config.yaml
encoder_arch: "vit"
model: "image denoising autoencoder"
dataset: "photos of arthropod specimens (BIOSCAN-5M)"
train_examples: 195000
image_size: 48
crop_scale_min: 0.7
horizontal_flip: true
translate: 0.12
bottleneck: "denoising"
downsampling_factor: 8
encoder_norm: "layernorm"
encoder_norm_position: "pre"
encoder_activation: "geglu"
encoder_mlp_ratio: 2.67
encoder_head_dim: 16
encoder_fused_qkv: true
encoder_bias: "all"
encoder_qk_norm: false
encoder_parallel_block: false
encoder_inner_norm: false
encoder_patch_size: [8, 8]
encoder_conv_stem: false
encoder_layers: 10
encoder_width: 256
encoder_positions: "conv"
loss: "mse"
latent_channels: 8
decoder_norm: "batchnorm"
decoder_activation: "leaky_relu"
decoder_widths: [64, 128, 256, 256]
decoder_blocks_per_level: 3
decoder_block: "plain"
decoder_attention: false
decoder_upsampling: "transposed_conv"
init: "xavier_uniform"
residual_init: "none"
optimizer: "normuon"
muon_scale: "match_rms_adamw"
learning_rate: 0.0043
momentum: 0.95
nesterov: true
orthogonalizer: "newton_schulz_5"
adamw_lr_other_params: 0.0027
max_steps: 7300
batch_size: 256
epochs: 9.6
lr_schedule: "wsd_sqrt"
decay_fraction: 0.2
final_lr_fraction: 0
warmup_steps: 360
weight_decay: 0.0
adamw_weight_decay_other_params: 0.01
Rows from block 6 of the encoder, named by matrix and row number. Rows with one number belong to one attention dimension. Each number is 200 + 20 x the weight over the matrix's rms, rounded and kept within 0 to 999. All counts start at 0.
# v: attention query, key and value (stacked) (encoder.blocks.6.attn.qkv.weight, 768x256, the v third), inputs 128-191
# proj: attention output (encoder.blocks.6.attn.proj.weight, 256x256, transposed), outputs 128-191
v.191,201,198,167,226,171,182,194,220,201,197,204,211,213,190,202,186,201,197,197,207,196,196,214,208,208,201,183,189,177,193,209,182,206,215,227,233,195,211,168,208,198,216,215,230,179,200,186,196,189,203,188,242,201,213,187,199,175,192,214,209,201,214,188,175
proj.191,196,185,206,171,209,187,189,206,207,223,210,200,183,189,198,193,201,206,194,187,199,209,195,186,181,196,202,194,217,208,209,205,192,194,201,194,209,219,229,199,200,212,200,192,198,183,198,204,189,189,208,202,190,169,192,212,194,188,177,218,193,207,194,190
v.192,188,189,193,196,185,215,182,185,209,178,188,213,189,209,191,204,194,175,158,213,193,170,197,191,230,204,195,188,198,209,192,208,216,168,224,172,211,202,190,206,205,185,215,241,191,232,190,196,186,202,213,196,212,227,210,240,210,230,191,195,183,182,176,205
proj.192,200,213,207,215,205,208,227,196,183,194,201,194,213,202,208,194,196,204,221,209,196,195,196,216,200,181,219,213,196,189,188,193,204,218,185,228,199,202,193,197,183,200,189,162,209,193,199,201,196,230,197,200,185,171,227,183,231,190,199,196,184,207,214,197
v.193,210,212,217,261,157,191,231,220,175,192,191,160,193,185,233,165,234,230,225,130,220,213,184,227,176,226,194,190,157,178,221,250,248,173,209,184,198,235,241,195,237,197,198,223,186,219,207,158,224,201,182,182,161,197,188,172,182,176,203,224,175,257,222,183
proj.193,231,163,229,180,209,217,169,178,228,246,172,253,199,188,164,229,184,175,167,191,221,197,223,166,223,223,195,194,249,226,211,231,153,214,221,240,175,168,155,216,211,184,205,219,186,188,166,187,203,213,214,190,210,193,197,260,204,206,222,219,178,189,199,195
v.194,201,202,206,205,158,207,200,226,198,225,191,196,221,186,190,188,175,193,202,196,194,195,196,211,196,213,191,190,194,205,178,200,201,194,210,217,174,186,188,215,199,185,184,209,185,222,198,199,214,211,204,182,198,204,211,186,207,200,235,182,194,189,213,197
proj.194,205,188,187,202,207,193,205,210,200,187,218,199,188,218,200,201,194,214,206,199,194,206,215,210,191,183,206,210,188,191,206,176,206,203,182,202,180,201,226,202,180,213,202,182,188,204,197,189,211,197,204,205,193,200,213,191,212,195,197,223,216,198,194,209
v.195,211,202,218,222,217,180,208,211,221,152,219,181,200,208,197,202,222,220,231,182,246,221,202,186,197,221,199,219,190,214,243,218,184,205,179,212,184,225,214,203,191,199,236,194,207,197,193,183,206,182,153,222,189,178,196,198,179,173,185,216,208,211,220,209
proj.195,208,193,192,183,189,205,186,197,190,233,194,209,210,184,231,233,196,198,175,196,197,208,180,192,183,227,205,194,198,173,211,214,233,179,222,172,214,184,178,207,211,192,184,217,202,203,199,193,185,180,242,196,202,195,187,197,198,219,174,198,212,196,222,195
v.196,258,201,198,202,158,214,238,210,226,201,214,161,226,209,156,180,188,244,174,237,223,239,176,221,220,149,210,199,217,199,240,156,184,206,142,200,209,224,206,210,195,212,178,192,233,238,194,242,206,197,175,217,201,182,202,195,186,185,193,227,235,213,231,188
proj.196,195,166,192,192,207,199,158,211,212,230,221,186,219,207,207,194,191,210,238,174,181,198,176,207,189,222,216,210,205,224,185,193,219,170,258,220,187,241,241,201,213,215,199,208,207,200,197,146,186,173,202,212,185,215,145,208,206,202,201,182,193,204,178,202
v.197,214,222,217,254,195,192,159,197,220,176,169,210,204,216,200,224,241,248,255,163,236,227,184,189,186,238,177,236,169,197,215,205,181,225,189,196,165,210,216,194,216,190,225,190,197,181,186,207,209,201,171,223,168,178,209,189,171,174,182,206,210,215,233,211
proj.197,224,183,195,183,213,207,196,191,189,215,207,164,197,177,213,221,173,185,174,237,202,210,184,177,185,223,198,184,217,193,219,208,220,179,203,180,230,191,199,213,222,221,197,233,202,189,228,176,196,187,215,233,219,223,174,190,201,219,208,180,209,190,215,182
v.198,188,239,235,210,178,203,200,170,196,186,197,239,209,228,206,202,234,196,204,196,185,175,246,225,175,200,172,246,204,222,225,218,155,225,201,182,202,203,225,161,226,193,199,192,243,182,228,200,212,186,208,204,185,228,190,174,219,220,220,204,181,212,205,242
proj.198,205,240,179,187,224,195,203,186,203,197,167,185,177,188,181,192,171,209,219,209,228,200,219,170,201,188,187,162,183,176,197,225,221,230,174,201,247,192,180,216,171,173,196,240,212,186,211,264,211,185,207,198,201,185,183,202,172,164,219,205,218,169,221,159
v.199,176,205,132,203,211,193,209,225,212,199,214,166,225,191,216,208,195,225,158,230,202,213,191,221,194,187,202,179,220,189,217,208,226,217,192,198,243,227,246,181,194,216,218,219,151,208,225,203,261,197,190,199,223,198,194,183,179,191,210,227,165,212,178,213
proj.199,214,200,263,202,197,180,167,190,215,240,192,234,163,165,186,196,208,220,220,191,212,208,212,181,190,235,205,234,169,196,189,165,179,187,270,239,184,239,191,202,178,213,196,186,249,191,193,209,181,155,191,197,181,200,181,251,181,199,187,179,189,238,229,172
v.200,178,190,161,178,194,218,167,201,205,230,183,180,210,164,218,237,183,199,182,216,197,210,190,182,209,248,206,171,201,179,177,198,232,200,233,203,210,196,181,217,190,196,207,218,178,234,193,216,232,222,202,196,188,227,209,206,179,230,195,212,189,201,187,203
proj.200,209,168,225,203,183,214,192,214,209,179,208,211,218,218,189,189,199,194,217,211,191,184,185,197,188,170,221,261,186,224,172,161,192,184,184,223,183,211,199,194,185,210,192,158,226,196,199,160,206,211,185,200,215,188,182,195,200,196,209,198,190,222,183,183
v.201,185,236,260,206,159,213,180,163,197,183,205,270,207,238,191,174,197,177,226,207,195,145,254,226,165,232,164,257,178,233,210,214,136,218,224,187,210,222,198,198,241,172,194,183,195,191,223,203,189,224,242,180,174,207,189,183,194,187,211,183,232,176,218,223
proj.201,216,234,149,215,229,177,224,191,171,171,186,152,201,190,189,210,196,203,216,207,242,202,220,167,191,168,228,164,199,160,184,200,237,208,146,186,208,181,205,195,161,188,190,231,190,199,182,230,209,197,178,198,195,200,208,163,198,182,200,228,212,148,193,175
v.202,200,187,214,177,204,207,195,206,219,198,186,232,249,203,226,231,214,215,208,213,202,202,235,181,194,224,197,205,209,205,191,175,199,238,205,230,201,197,185,200,216,199,200,165,244,185,193,211,209,225,193,191,193,186,190,179,167,185,202,206,192,196,215,206
proj.202,207,219,180,184,193,200,189,219,196,222,194,187,173,203,192,198,186,203,203,202,223,178,186,212,206,181,205,208,203,219,211,226,217,182,174,167,204,203,208,228,208,187,202,224,181,203,224,206,222,163,227,192,218,215,190,188,219,195,200,196,232,194,198,180
v.203,198,187,158,228,212,195,206,216,208,229,176,173,181,176,207,216,162,220,214,213,213,228,187,194,218,189,218,165,196,177,198,183,228,180,196,207,191,176,187,187,206,225,199,194,202,187,185,186,211,203,179,226,218,209,220,216,208,216,199,209,191,212,179,178
proj.203,179,177,231,191,175,216,198,214,216,196,222,204,212,222,209,203,212,194,182,188,180,213,180,207,199,201,200,242,199,224,199,198,187,189,226,210,179,226,224,193,201,203,198,184,209,220,207,186,195,205,208,196,203,202,202,217,193,207,195,193,187,224,190,212
v.204,191,208,199,193,222,165,196,182,212,180,183,224,225,204,216,211,212,214,179,222,198,195,180,196,192,211,173,227,196,214,197,190,200,217,237,213,219,208,223,163,207,184,211,190,171,184,207,192,181,229,208,169,171,204,195,192,156,194,205,216,196,225,197,240
proj.204,205,192,208,182,201,210,170,197,181,236,200,209,167,193,176,194,175,188,212,220,239,207,202,196,166,201,207,202,203,203,217,203,190,192,189,191,206,203,185,224,218,207,197,230,218,179,194,209,229,168,202,231,205,207,188,203,186,176,201,182,229,199,196,166
v.205,207,191,186,214,166,200,206,153,221,189,204,197,216,228,182,191,205,222,169,214,205,201,153,195,221,197,205,199,228,214,213,184,206,160,186,166,185,212,173,188,213,218,200,209,193,199,165,200,201,209,199,218,189,239,194,230,202,218,197,201,178,201,198,209
proj.205,188,208,226,201,215,212,189,206,201,205,197,200,178,203,206,200,187,197,221,205,189,203,210,219,184,177,210,239,193,209,192,191,194,226,229,231,217,217,227,192,200,205,192,168,219,195,205,173,184,200,202,212,187,178,210,200,191,211,213,188,224,203,200,193
v.206,235,203,158,217,182,183,224,194,200,213,216,136,203,183,206,211,200,261,191,176,200,262,155,197,227,184,196,191,203,183,237,187,237,190,153,187,204,194,217,202,186,223,191,227,200,217,173,222,233,200,173,226,191,215,204,225,169,197,185,219,191,250,203,185
proj.206,201,171,258,182,210,214,166,226,224,239,189,213,203,214,214,189,200,192,196,199,174,194,193,203,203,240,212,216,221,250,200,180,186,185,272,232,167,229,223,206,237,231,197,160,225,186,211,157,170,183,214,204,199,216,147,244,208,213,221,188,164,213,211,217
v.207,209,225,263,204,230,214,205,181,209,211,191,226,222,226,201,232,160,186,250,207,189,177,212,182,192,182,160,240,210,201,208,185,151,237,191,195,183,188,169,188,219,196,161,147,247,165,207,200,152,195,207,196,207,184,209,200,233,190,203,165,255,196,238,227
proj.207,178,200,147,182,187,195,226,213,187,169,192,166,211,214,222,189,235,197,191,188,218,205,191,216,211,187,224,163,195,198,176,190,245,167,167,153,215,174,221,196,172,200,227,252,150,220,193,236,241,192,189,204,209,209,201,163,148,199,209,275,201,174,164,187
v.208,194,228,174,195,145,217,190,204,203,218,200,192,199,209,187,199,185,193,193,197,206,184,208,222,198,213,179,186,156,231,203,224,228,238,217,195,218,225,216,205,206,185,207,230,206,167,200,198,181,209,199,216,189,236,174,178,208,178,236,224,197,195,183,207
proj.208,187,186,215,205,188,196,195,197,196,228,227,199,205,176,208,177,190,197,216,181,181,193,180,171,223,218,218,237,219,208,196,177,201,176,218,204,200,178,192,217,188,207,196,165,195,210,197,186,198,206,189,178,197,157,211,211,184,221,179,207,184,208,228,220
v.209,211,211,206,204,215,169,168,195,216,189,219,219,205,204,192,217,194,179,214,206,199,184,192,183,169,193,229,208,180,210,189,203,204,204,208,178,189,194,195,200,197,181,193,208,217,236,211,207,204,215,195,236,227,198,220,182,155,229,188,188,199,196,216,196
proj.209,197,192,185,183,198,204,209,186,194,204,195,193,195,197,212,177,200,217,181,199,207,194,209,211,204,193,187,179,211,189,213,210,213,229,171,202,208,202,213,196,210,205,193,218,198,197,211,204,203,191,190,195,192,215,193,198,216,187,203,203,204,192,190,193
v.210,226,189,193,196,200,208,204,198,203,212,208,208,169,188,198,209,207,192,174,232,217,182,199,196,204,194,190,247,165,190,182,208,171,213,213,192,216,208,236,225,194,181,194,222,209,239,253,164,219,164,195,215,204,196,229,176,201,193,211,186,200,193,210,165
proj.210,184,196,192,190,202,207,209,193,201,181,195,207,216,201,221,220,199,197,214,210,213,181,211,194,175,208,205,157,217,189,208,199,216,204,171,183,198,211,176,176,213,187,207,195,199,191,187,184,194,216,212,191,205,199,182,191,185,197,205,183,202,200,178,231
v.211,166,215,206,197,179,237,224,164,227,189,212,215,196,183,202,171,248,198,151,197,225,207,228,212,183,199,171,191,191,237,167,218,171,194,181,196,176,203,207,192,207,201,217,223,228,203,219,203,182,174,193,227,190,229,238,214,226,178,236,193,153,157,185,208
proj.211,185,207,211,210,232,195,174,225,150,226,211,239,202,203,221,222,197,182,231,205,153,228,192,168,224,208,177,261,163,215,213,186,196,174,265,205,214,187,180,217,196,200,184,172,163,155,180,188,202,227,220,188,209,208,179,202,200,211,190,212,240,232,239,243
v.212,150,232,196,203,212,210,186,194,231,182,188,198,176,155,159,203,197,195,201,182,206,187,243,175,212,214,180,199,218,200,199,218,178,159,189,165,202,180,160,209,217,230,223,236,203,192,217,215,200,192,205,205,198,191,212,179,218,207,220,195,178,199,195,215
proj.212,207,177,211,202,198,201,215,194,189,197,197,209,200,229,231,215,210,219,185,224,187,225,178,221,182,205,215,223,186,200,200,174,209,190,206,216,192,200,228,196,188,183,203,184,196,194,177,175,191,204,205,206,189,213,188,201,184,217,188,199,205,219,191,205
v.213,195,196,199,217,219,174,214,202,177,225,194,188,193,200,194,197,200,186,184,184,229,211,196,202,220,217,194,209,241,184,208,197,208,210,210,221,239,213,188,210,182,210,221,177,191,166,158,208,200,221,213,189,187,219,194,204,213,173,188,188,204,209,185,178
proj.213,204,219,213,197,197,205,197,197,211,211,205,204,221,193,200,192,198,194,206,192,157,196,213,192,223,194,199,202,185,210,195,203,182,184,229,216,190,182,187,214,200,201,201,195,207,214,219,194,202,218,180,204,190,206,191,212,210,192,196,228,188,212,228,215
v.214,186,211,221,193,178,208,209,183,208,204,226,194,202,224,189,208,218,196,210,214,231,185,227,195,204,201,185,193,166,210,212,211,194,215,183,197,218,215,179,238,147,214,189,217,198,194,208,222,212,242,228,220,197,207,189,188,207,187,215,184,174,168,188,165
proj.214,183,192,199,216,191,201,213,214,190,195,201,204,223,178,229,191,198,196,213,180,183,204,174,188,215,217,186,203,219,206,204,193,218,196,230,208,186,188,196,202,240,178,207,167,209,199,201,174,188,219,166,189,191,198,200,186,209,211,186,201,185,220,224,245
v.215,188,224,188,197,174,211,199,216,213,204,181,203,207,194,202,192,173,198,214,192,168,222,193,209,187,208,210,164,214,194,211,201,197,177,188,199,180,184,204,146,215,220,209,200,194,191,195,196,173,184,180,188,200,185,188,178,181,205,197,208,188,230,200,223
proj.215,214,187,190,205,212,187,212,182,197,202,193,189,189,214,194,201,205,214,176,185,213,197,197,204,213,186,207,219,195,204,204,195,206,203,199,217,208,190,203,211,187,213,191,199,210,193,199,216,220,176,221,218,201,183,205,216,208,202,196,208,206,180,184,180
v.216,221,217,194,225,210,180,233,205,210,184,164,161,220,210,206,210,204,209,200,195,226,212,226,227,184,190,198,198,204,185,269,207,239,215,180,192,205,240,204,215,195,184,186,233,190,197,221,200,194,201,203,220,172,143,156,173,190,196,246,196,206,229,203,168
proj.216,195,180,231,199,161,234,203,191,224,210,243,186,194,168,205,214,188,211,222,205,191,218,172,191,202,198,202,205,220,172,186,197,210,173,191,174,209,206,179,178,193,189,217,187,222,195,185,166,208,213,218,197,190,225,233,220,182,219,174,210,178,200,194,195
v.217,201,208,184,192,180,191,197,191,199,212,200,225,150,191,190,212,206,176,203,198,209,157,206,201,182,195,176,217,149,196,170,202,205,215,202,205,197,223,222,187,206,167,181,197,209,194,224,193,227,201,186,242,227,194,201,177,197,189,171,171,214,187,194,188
proj.217,193,195,206,197,204,200,196,199,216,206,194,198,206,185,213,210,186,195,220,210,206,192,198,209,214,224,193,209,215,190,189,194,195,201,193,192,214,205,190,225,210,191,214,205,206,202,193,199,200,212,211,179,201,189,199,186,195,201,201,201,195,197,200,216
v.218,185,194,224,207,211,189,199,207,175,203,213,194,215,155,214,189,183,210,170,208,155,196,193,187,203,199,210,181,214,201,176,182,203,182,209,193,151,162,204,178,258,193,222,186,196,243,172,200,186,188,174,177,199,195,181,238,188,217,194,247,232,240,228,237
proj.218,219,211,168,182,235,186,185,183,221,194,168,191,175,253,177,224,201,200,209,202,243,192,216,221,197,167,206,195,202,189,205,217,182,234,157,203,222,232,228,200,168,218,164,227,190,183,215,232,197,153,237,195,202,201,218,191,197,192,228,176,201,186,158,152
v.219,225,197,208,214,216,175,192,198,193,165,191,187,192,197,199,193,214,194,170,225,224,196,211,194,209,185,198,219,214,199,203,186,217,194,201,185,180,194,204,214,186,194,218,212,189,219,214,197,212,212,184,190,201,175,206,187,188,203,203,210,205,202,236,192
proj.219,194,215,193,189,219,205,212,184,213,208,207,205,204,211,212,217,179,211,219,209,189,192,187,225,189,217,205,186,202,179,194,197,202,203,200,192,201,209,204,197,191,190,200,211,195,186,209,193,200,196,219,201,190,231,205,200,197,198,200,192,188,213,179,196
v.220,175,231,214,189,215,208,180,189,222,196,178,199,169,133,173,212,208,163,188,220,197,198,233,175,185,200,202,187,221,207,189,236,180,182,175,188,170,180,178,177,205,241,227,215,203,233,232,180,188,165,196,218,185,190,217,185,193,214,214,201,190,210,175,216
proj.220,211,181,195,221,198,189,219,193,187,196,192,209,219,231,223,200,196,233,184,200,179,209,184,209,208,191,193,217,183,215,199,191,212,189,205,193,204,213,214,218,207,184,192,203,195,174,181,191,199,191,212,199,206,194,163,200,212,191,201,189,196,206,199,214
v.221,205,218,167,170,202,216,192,196,217,200,212,191,217,214,191,168,195,222,178,154,195,199,211,226,223,225,200,206,199,208,208,187,195,192,217,180,214,194,200,239,200,197,245,175,218,182,174,206,194,217,198,206,197,240,228,222,199,198,207,207,204,191,195,196
proj.221,180,202,226,200,200,184,199,176,182,223,221,221,210,211,193,194,196,185,203,201,178,209,190,189,221,203,191,228,186,232,202,203,193,197,241,219,188,169,211,188,196,207,186,217,187,209,195,207,178,227,183,181,207,214,179,200,200,187,180,216,183,211,212,220
v.222,210,176,182,221,189,197,192,222,184,205,204,190,214,200,201,213,184,210,207,171,207,195,203,213,219,218,192,193,193,193,227,208,212,191,227,208,226,216,200,194,197,186,208,203,201,176,186,210,198,234,196,177,191,191,184,209,190,199,180,201,236,225,182,214
proj.222,210,223,217,191,200,216,208,190,204,198,215,202,197,192,179,183,194,199,199,202,203,213,204,192,185,193,210,195,207,208,188,197,186,210,184,204,201,190,198,199,188,214,205,183,202,223,197,197,197,204,171,210,185,195,211,195,200,203,202,209,176,186,214,174
v.223,205,221,155,204,169,213,222,200,201,223,156,184,209,206,201,232,195,178,154,183,241,206,184,243,181,242,203,190,202,161,233,216,217,196,175,195,214,241,204,246,178,212,218,215,216,199,213,205,184,210,205,210,158,158,211,147,208,190,203,160,188,228,198,162
proj.223,220,208,262,240,193,211,187,202,221,243,219,220,194,156,185,200,176,239,229,173,159,217,206,183,271,201,204,245,203,219,183,215,184,176,249,204,213,172,176,185,182,152,220,174,201,186,184,180,181,220,171,183,207,214,200,252,207,208,186,221,184,221,248,241
v.224,241,219,178,188,231,220,250,182,227,204,232,208,201,239,202,222,220,189,175,191,204,220,212,170,213,206,214,195,220,182,210,208,188,182,225,200,219,196,210,162,201,210,215,194,221,223,208,206,204,204,214,206,204,217,238,187,195,199,229,205,188,182,194,201
proj.224,198,190,202,191,178,203,180,202,184,208,209,199,216,185,196,173,197,206,218,185,180,186,193,213,197,194,211,223,174,203,201,207,203,216,186,197,193,198,187,216,205,194,183,186,196,190,187,184,196,199,207,187,184,202,181,178,203,197,166,193,194,210,186,202
v.225,188,184,194,207,231,215,191,212,194,179,230,215,218,174,195,213,185,246,195,230,207,173,171,229,196,232,185,194,221,158,185,218,168,157,198,182,205,160,182,213,229,177,212,172,181,218,197,214,197,189,206,164,220,175,209,151,227,196,194,196,216,203,203,202
proj.225,226,211,195,225,179,194,202,198,205,179,179,207,202,240,227,198,222,196,203,179,203,211,231,199,198,167,207,196,184,207,210,211,216,222,196,191,198,202,222,198,175,218,190,198,192,207,213,191,179,200,186,213,191,213,209,218,221,214,218,217,204,202,198,205
v.226,202,208,222,181,221,220,194,206,211,201,209,211,210,209,171,211,190,232,198,219,217,176,199,228,201,214,205,220,211,162,183,194,175,205,185,211,179,172,174,211,184,203,190,160,182,219,182,210,204,197,198,185,231,156,178,180,229,191,219,204,210,192,202,214
proj.226,207,203,186,210,195,199,209,206,206,175,200,201,195,229,220,186,202,193,211,188,197,206,220,208,189,168,192,195,189,202,197,204,222,202,207,179,198,193,211,228,206,200,195,201,191,206,204,206,185,216,197,218,194,231,207,197,211,206,200,196,199,212,206,202
v.227,216,222,195,211,189,166,195,194,208,204,189,179,191,189,217,194,193,195,194,198,168,222,214,177,163,193,208,193,185,222,217,190,241,204,199,209,198,226,220,203,200,173,213,242,189,212,225,191,197,197,168,226,190,217,211,206,181,183,184,235,167,224,204,190
proj.227,175,196,184,193,207,207,197,197,196,223,195,212,190,201,182,218,204,195,205,192,217,172,188,214,201,201,190,206,197,203,207,212,186,193,211,198,216,204,179,200,221,195,188,195,206,186,185,206,202,180,212,187,193,190,197,198,197,195,202,187,216,192,198,206
v.228,187,177,206,213,153,203,189,203,181,222,173,197,184,179,206,209,208,166,194,190,202,228,238,208,189,174,186,215,187,209,211,225,230,209,200,215,191,232,179,188,182,219,202,199,197,207,185,198,204,209,212,235,168,225,185,206,199,194,201,201,206,191,181,181
proj.228,213,210,238,202,241,187,180,191,208,203,217,222,222,197,189,212,190,207,205,209,199,200,185,172,204,245,201,180,224,199,197,174,182,201,203,202,209,214,212,181,193,196,219,220,201,186,196,228,207,206,175,192,219,169,188,224,171,203,209,214,186,197,217,208
v.229,203,163,219,205,186,186,184,207,189,180,236,218,215,161,214,204,198,239,195,224,178,193,216,211,169,218,186,195,193,195,204,239,197,181,195,186,182,179,176,242,240,204,213,216,218,239,203,218,203,175,159,183,212,188,189,198,214,182,187,245,206,222,211,208
proj.229,218,218,200,211,236,203,204,190,201,209,138,216,186,219,199,223,194,212,194,202,227,171,220,204,204,184,200,171,203,189,197,185,193,226,187,206,198,207,229,196,195,204,195,202,175,189,193,192,177,219,201,206,202,199,195,214,184,190,233,209,215,172,190,195
v.230,176,175,204,187,222,169,191,202,174,222,203,205,242,159,197,203,199,229,239,197,197,204,202,243,189,171,192,198,214,235,215,218,178,187,163,222,231,206,186,248,219,220,187,212,218,221,170,170,183,194,177,218,186,170,199,180,233,190,166,228,201,212,206,179
proj.230,210,214,208,232,241,193,174,200,193,225,166,251,159,197,191,235,187,196,146,235,218,190,255,168,208,206,178,187,204,168,206,221,193,232,232,184,190,196,210,170,201,176,191,214,194,181,195,237,184,198,198,202,200,190,196,273,168,190,251,201,229,185,213,213
v.231,215,208,191,188,187,205,207,204,214,232,218,175,241,207,197,162,227,238,207,194,186,249,225,208,168,201,176,225,189,152,195,236,252,189,198,197,192,194,197,239,198,196,227,195,187,211,190,207,184,204,145,198,202,218,204,221,176,179,198,217,224,229,195,183
proj.231,176,191,193,227,219,219,173,208,191,181,199,227,179,194,186,226,179,175,192,227,220,161,219,184,220,202,176,201,222,221,221,176,175,217,194,194,194,208,202,199,204,215,193,209,191,189,193,209,181,210,221,198,200,174,189,214,211,197,195,200,188,149,233,202
v.232,184,204,231,201,193,211,196,211,214,154,202,206,187,190,219,198,180,221,191,226,210,168,183,222,180,231,205,172,184,186,171,206,212,202,217,197,178,194,237,204,228,180,226,219,180,215,221,205,187,198,189,177,222,206,189,213,208,208,200,212,197,201,227,252
proj.232,204,199,178,191,171,186,193,220,189,194,208,169,203,227,201,181,211,199,229,183,198,199,201,217,211,166,201,222,193,215,209,202,213,191,176,190,219,204,194,212,204,204,185,203,204,224,198,178,179,207,212,203,187,200,223,173,211,201,197,204,209,213,176,164
v.233,216,209,182,174,214,222,227,172,168,238,190,183,219,209,178,216,228,183,242,157,163,213,186,167,249,189,228,213,242,236,215,174,160,194,182,197,270,207,182,191,196,227,188,193,224,187,150,151,182,199,248,219,186,189,207,184,192,198,226,155,177,147,203,185
proj.233,181,184,179,219,197,189,179,181,178,197,201,202,189,157,189,202,191,207,159,239,208,211,213,183,193,223,159,218,173,171,235,257,184,238,204,198,192,185,183,196,190,202,195,182,227,202,227,211,236,197,198,187,191,175,219,244,199,194,166,199,233,225,236,217
v.234,213,148,192,202,181,182,189,183,162,234,222,178,244,181,216,189,232,208,231,189,165,223,209,178,196,181,194,216,203,222,223,224,175,184,203,207,215,198,159,214,203,242,175,193,229,219,215,184,209,170,180,215,180,201,232,218,175,173,175,204,224,207,196,178
proj.234,184,240,205,222,245,206,186,177,210,220,184,254,160,189,169,248,191,207,163,219,217,186,202,189,217,204,183,185,211,183,202,214,174,229,198,209,178,209,202,195,210,186,222,218,185,189,196,210,189,198,194,180,198,167,180,237,215,191,219,233,201,187,216,209
v.235,167,197,234,195,206,182,153,210,181,220,192,188,205,177,186,196,179,205,260,207,202,181,212,218,205,193,202,199,224,213,169,213,202,203,187,221,221,200,185,226,219,228,181,185,206,187,164,200,206,202,198,179,202,182,161,180,242,186,197,184,216,172,215,214
proj.235,217,213,173,205,209,208,247,196,214,166,192,216,173,200,213,188,203,215,159,235,206,216,212,198,212,207,183,207,192,193,204,191,198,206,197,202,184,204,218,197,175,187,217,201,199,229,212,193,204,222,195,227,215,177,238,224,174,220,217,219,210,203,227,186
v.236,176,187,202,208,195,182,175,207,193,194,176,192,171,177,181,154,181,207,189,214,213,177,225,188,197,211,191,228,215,186,198,198,198,242,181,222,167,203,197,190,174,205,184,197,202,203,209,206,191,193,199,211,217,197,204,225,201,206,212,212,207,204,196,178
proj.236,200,200,204,183,207,199,212,193,207,212,201,205,211,218,218,222,206,174,210,199,191,201,155,205,195,199,212,183,196,200,171,179,195,173,217,203,204,202,220,203,211,198,216,221,178,195,192,220,216,202,206,206,195,224,186,181,180,199,183,205,193,219,185,199
v.237,202,231,209,168,218,211,226,200,216,202,191,193,191,206,192,186,197,214,194,234,203,184,195,205,206,211,203,197,223,187,184,186,198,185,226,216,188,202,235,196,168,189,215,199,186,210,204,218,213,187,204,165,202,176,204,186,209,204,227,175,198,188,223,238
proj.237,201,185,193,197,177,202,202,222,196,173,233,186,204,231,216,184,203,201,228,173,205,213,213,212,205,188,200,215,185,210,213,212,210,194,176,190,205,190,195,220,217,202,181,190,197,222,205,177,189,210,212,208,196,244,221,177,233,202,170,197,199,199,190,185
v.238,197,188,192,208,190,188,189,186,215,198,187,190,212,189,192,166,198,215,187,210,162,231,182,202,197,196,193,214,209,197,201,192,194,216,205,204,177,182,192,217,186,191,209,191,172,207,201,208,209,202,174,182,198,175,200,198,194,188,198,196,220,214,218,183
proj.238,186,206,185,220,210,196,199,210,203,201,215,210,198,223,201,212,206,202,201,200,218,188,214,191,208,196,193,186,218,190,207,206,214,203,189,185,201,200,210,204,205,212,207,201,186,198,212,204,189,189,223,204,194,217,204,197,216,204,201,197,213,193,202,219
v.239,193,188,192,219,170,198,198,218,188,184,205,191,217,194,220,209,187,205,205,215,229,210,222,194,192,211,197,179,206,188,202,211,198,195,207,190,210,206,197,188,200,180,206,217,210,211,203,200,166,200,206,222,186,232,221,217,210,188,203,229,192,193,184,182
proj.239,200,208,217,202,230,199,172,183,196,231,177,245,184,178,176,214,201,207,183,188,203,180,202,183,203,214,189,188,190,203,209,196,188,210,195,198,202,212,217,195,189,210,201,200,203,188,189,218,199,176,179,199,205,186,182,213,183,202,213,205,195,206,193,201
v.240,177,161,229,208,212,202,196,207,213,227,142,155,176,229,174,217,212,177,171,229,204,213,239,172,201,206,199,194,216,205,182,218,237,202,174,193,159,209,232,183,203,212,215,199,167,205,220,223,182,211,189,205,179,202,202,239,195,190,225,218,193,190,219,203
proj.240,210,178,197,196,172,194,215,207,195,168,220,203,217,162,199,191,202,201,210,195,185,165,166,213,167,198,220,219,175,190,213,199,213,170,241,190,223,183,165,196,202,201,178,164,230,221,191,167,201,190,229,184,207,218,190,202,202,191,178,202,190,205,178,219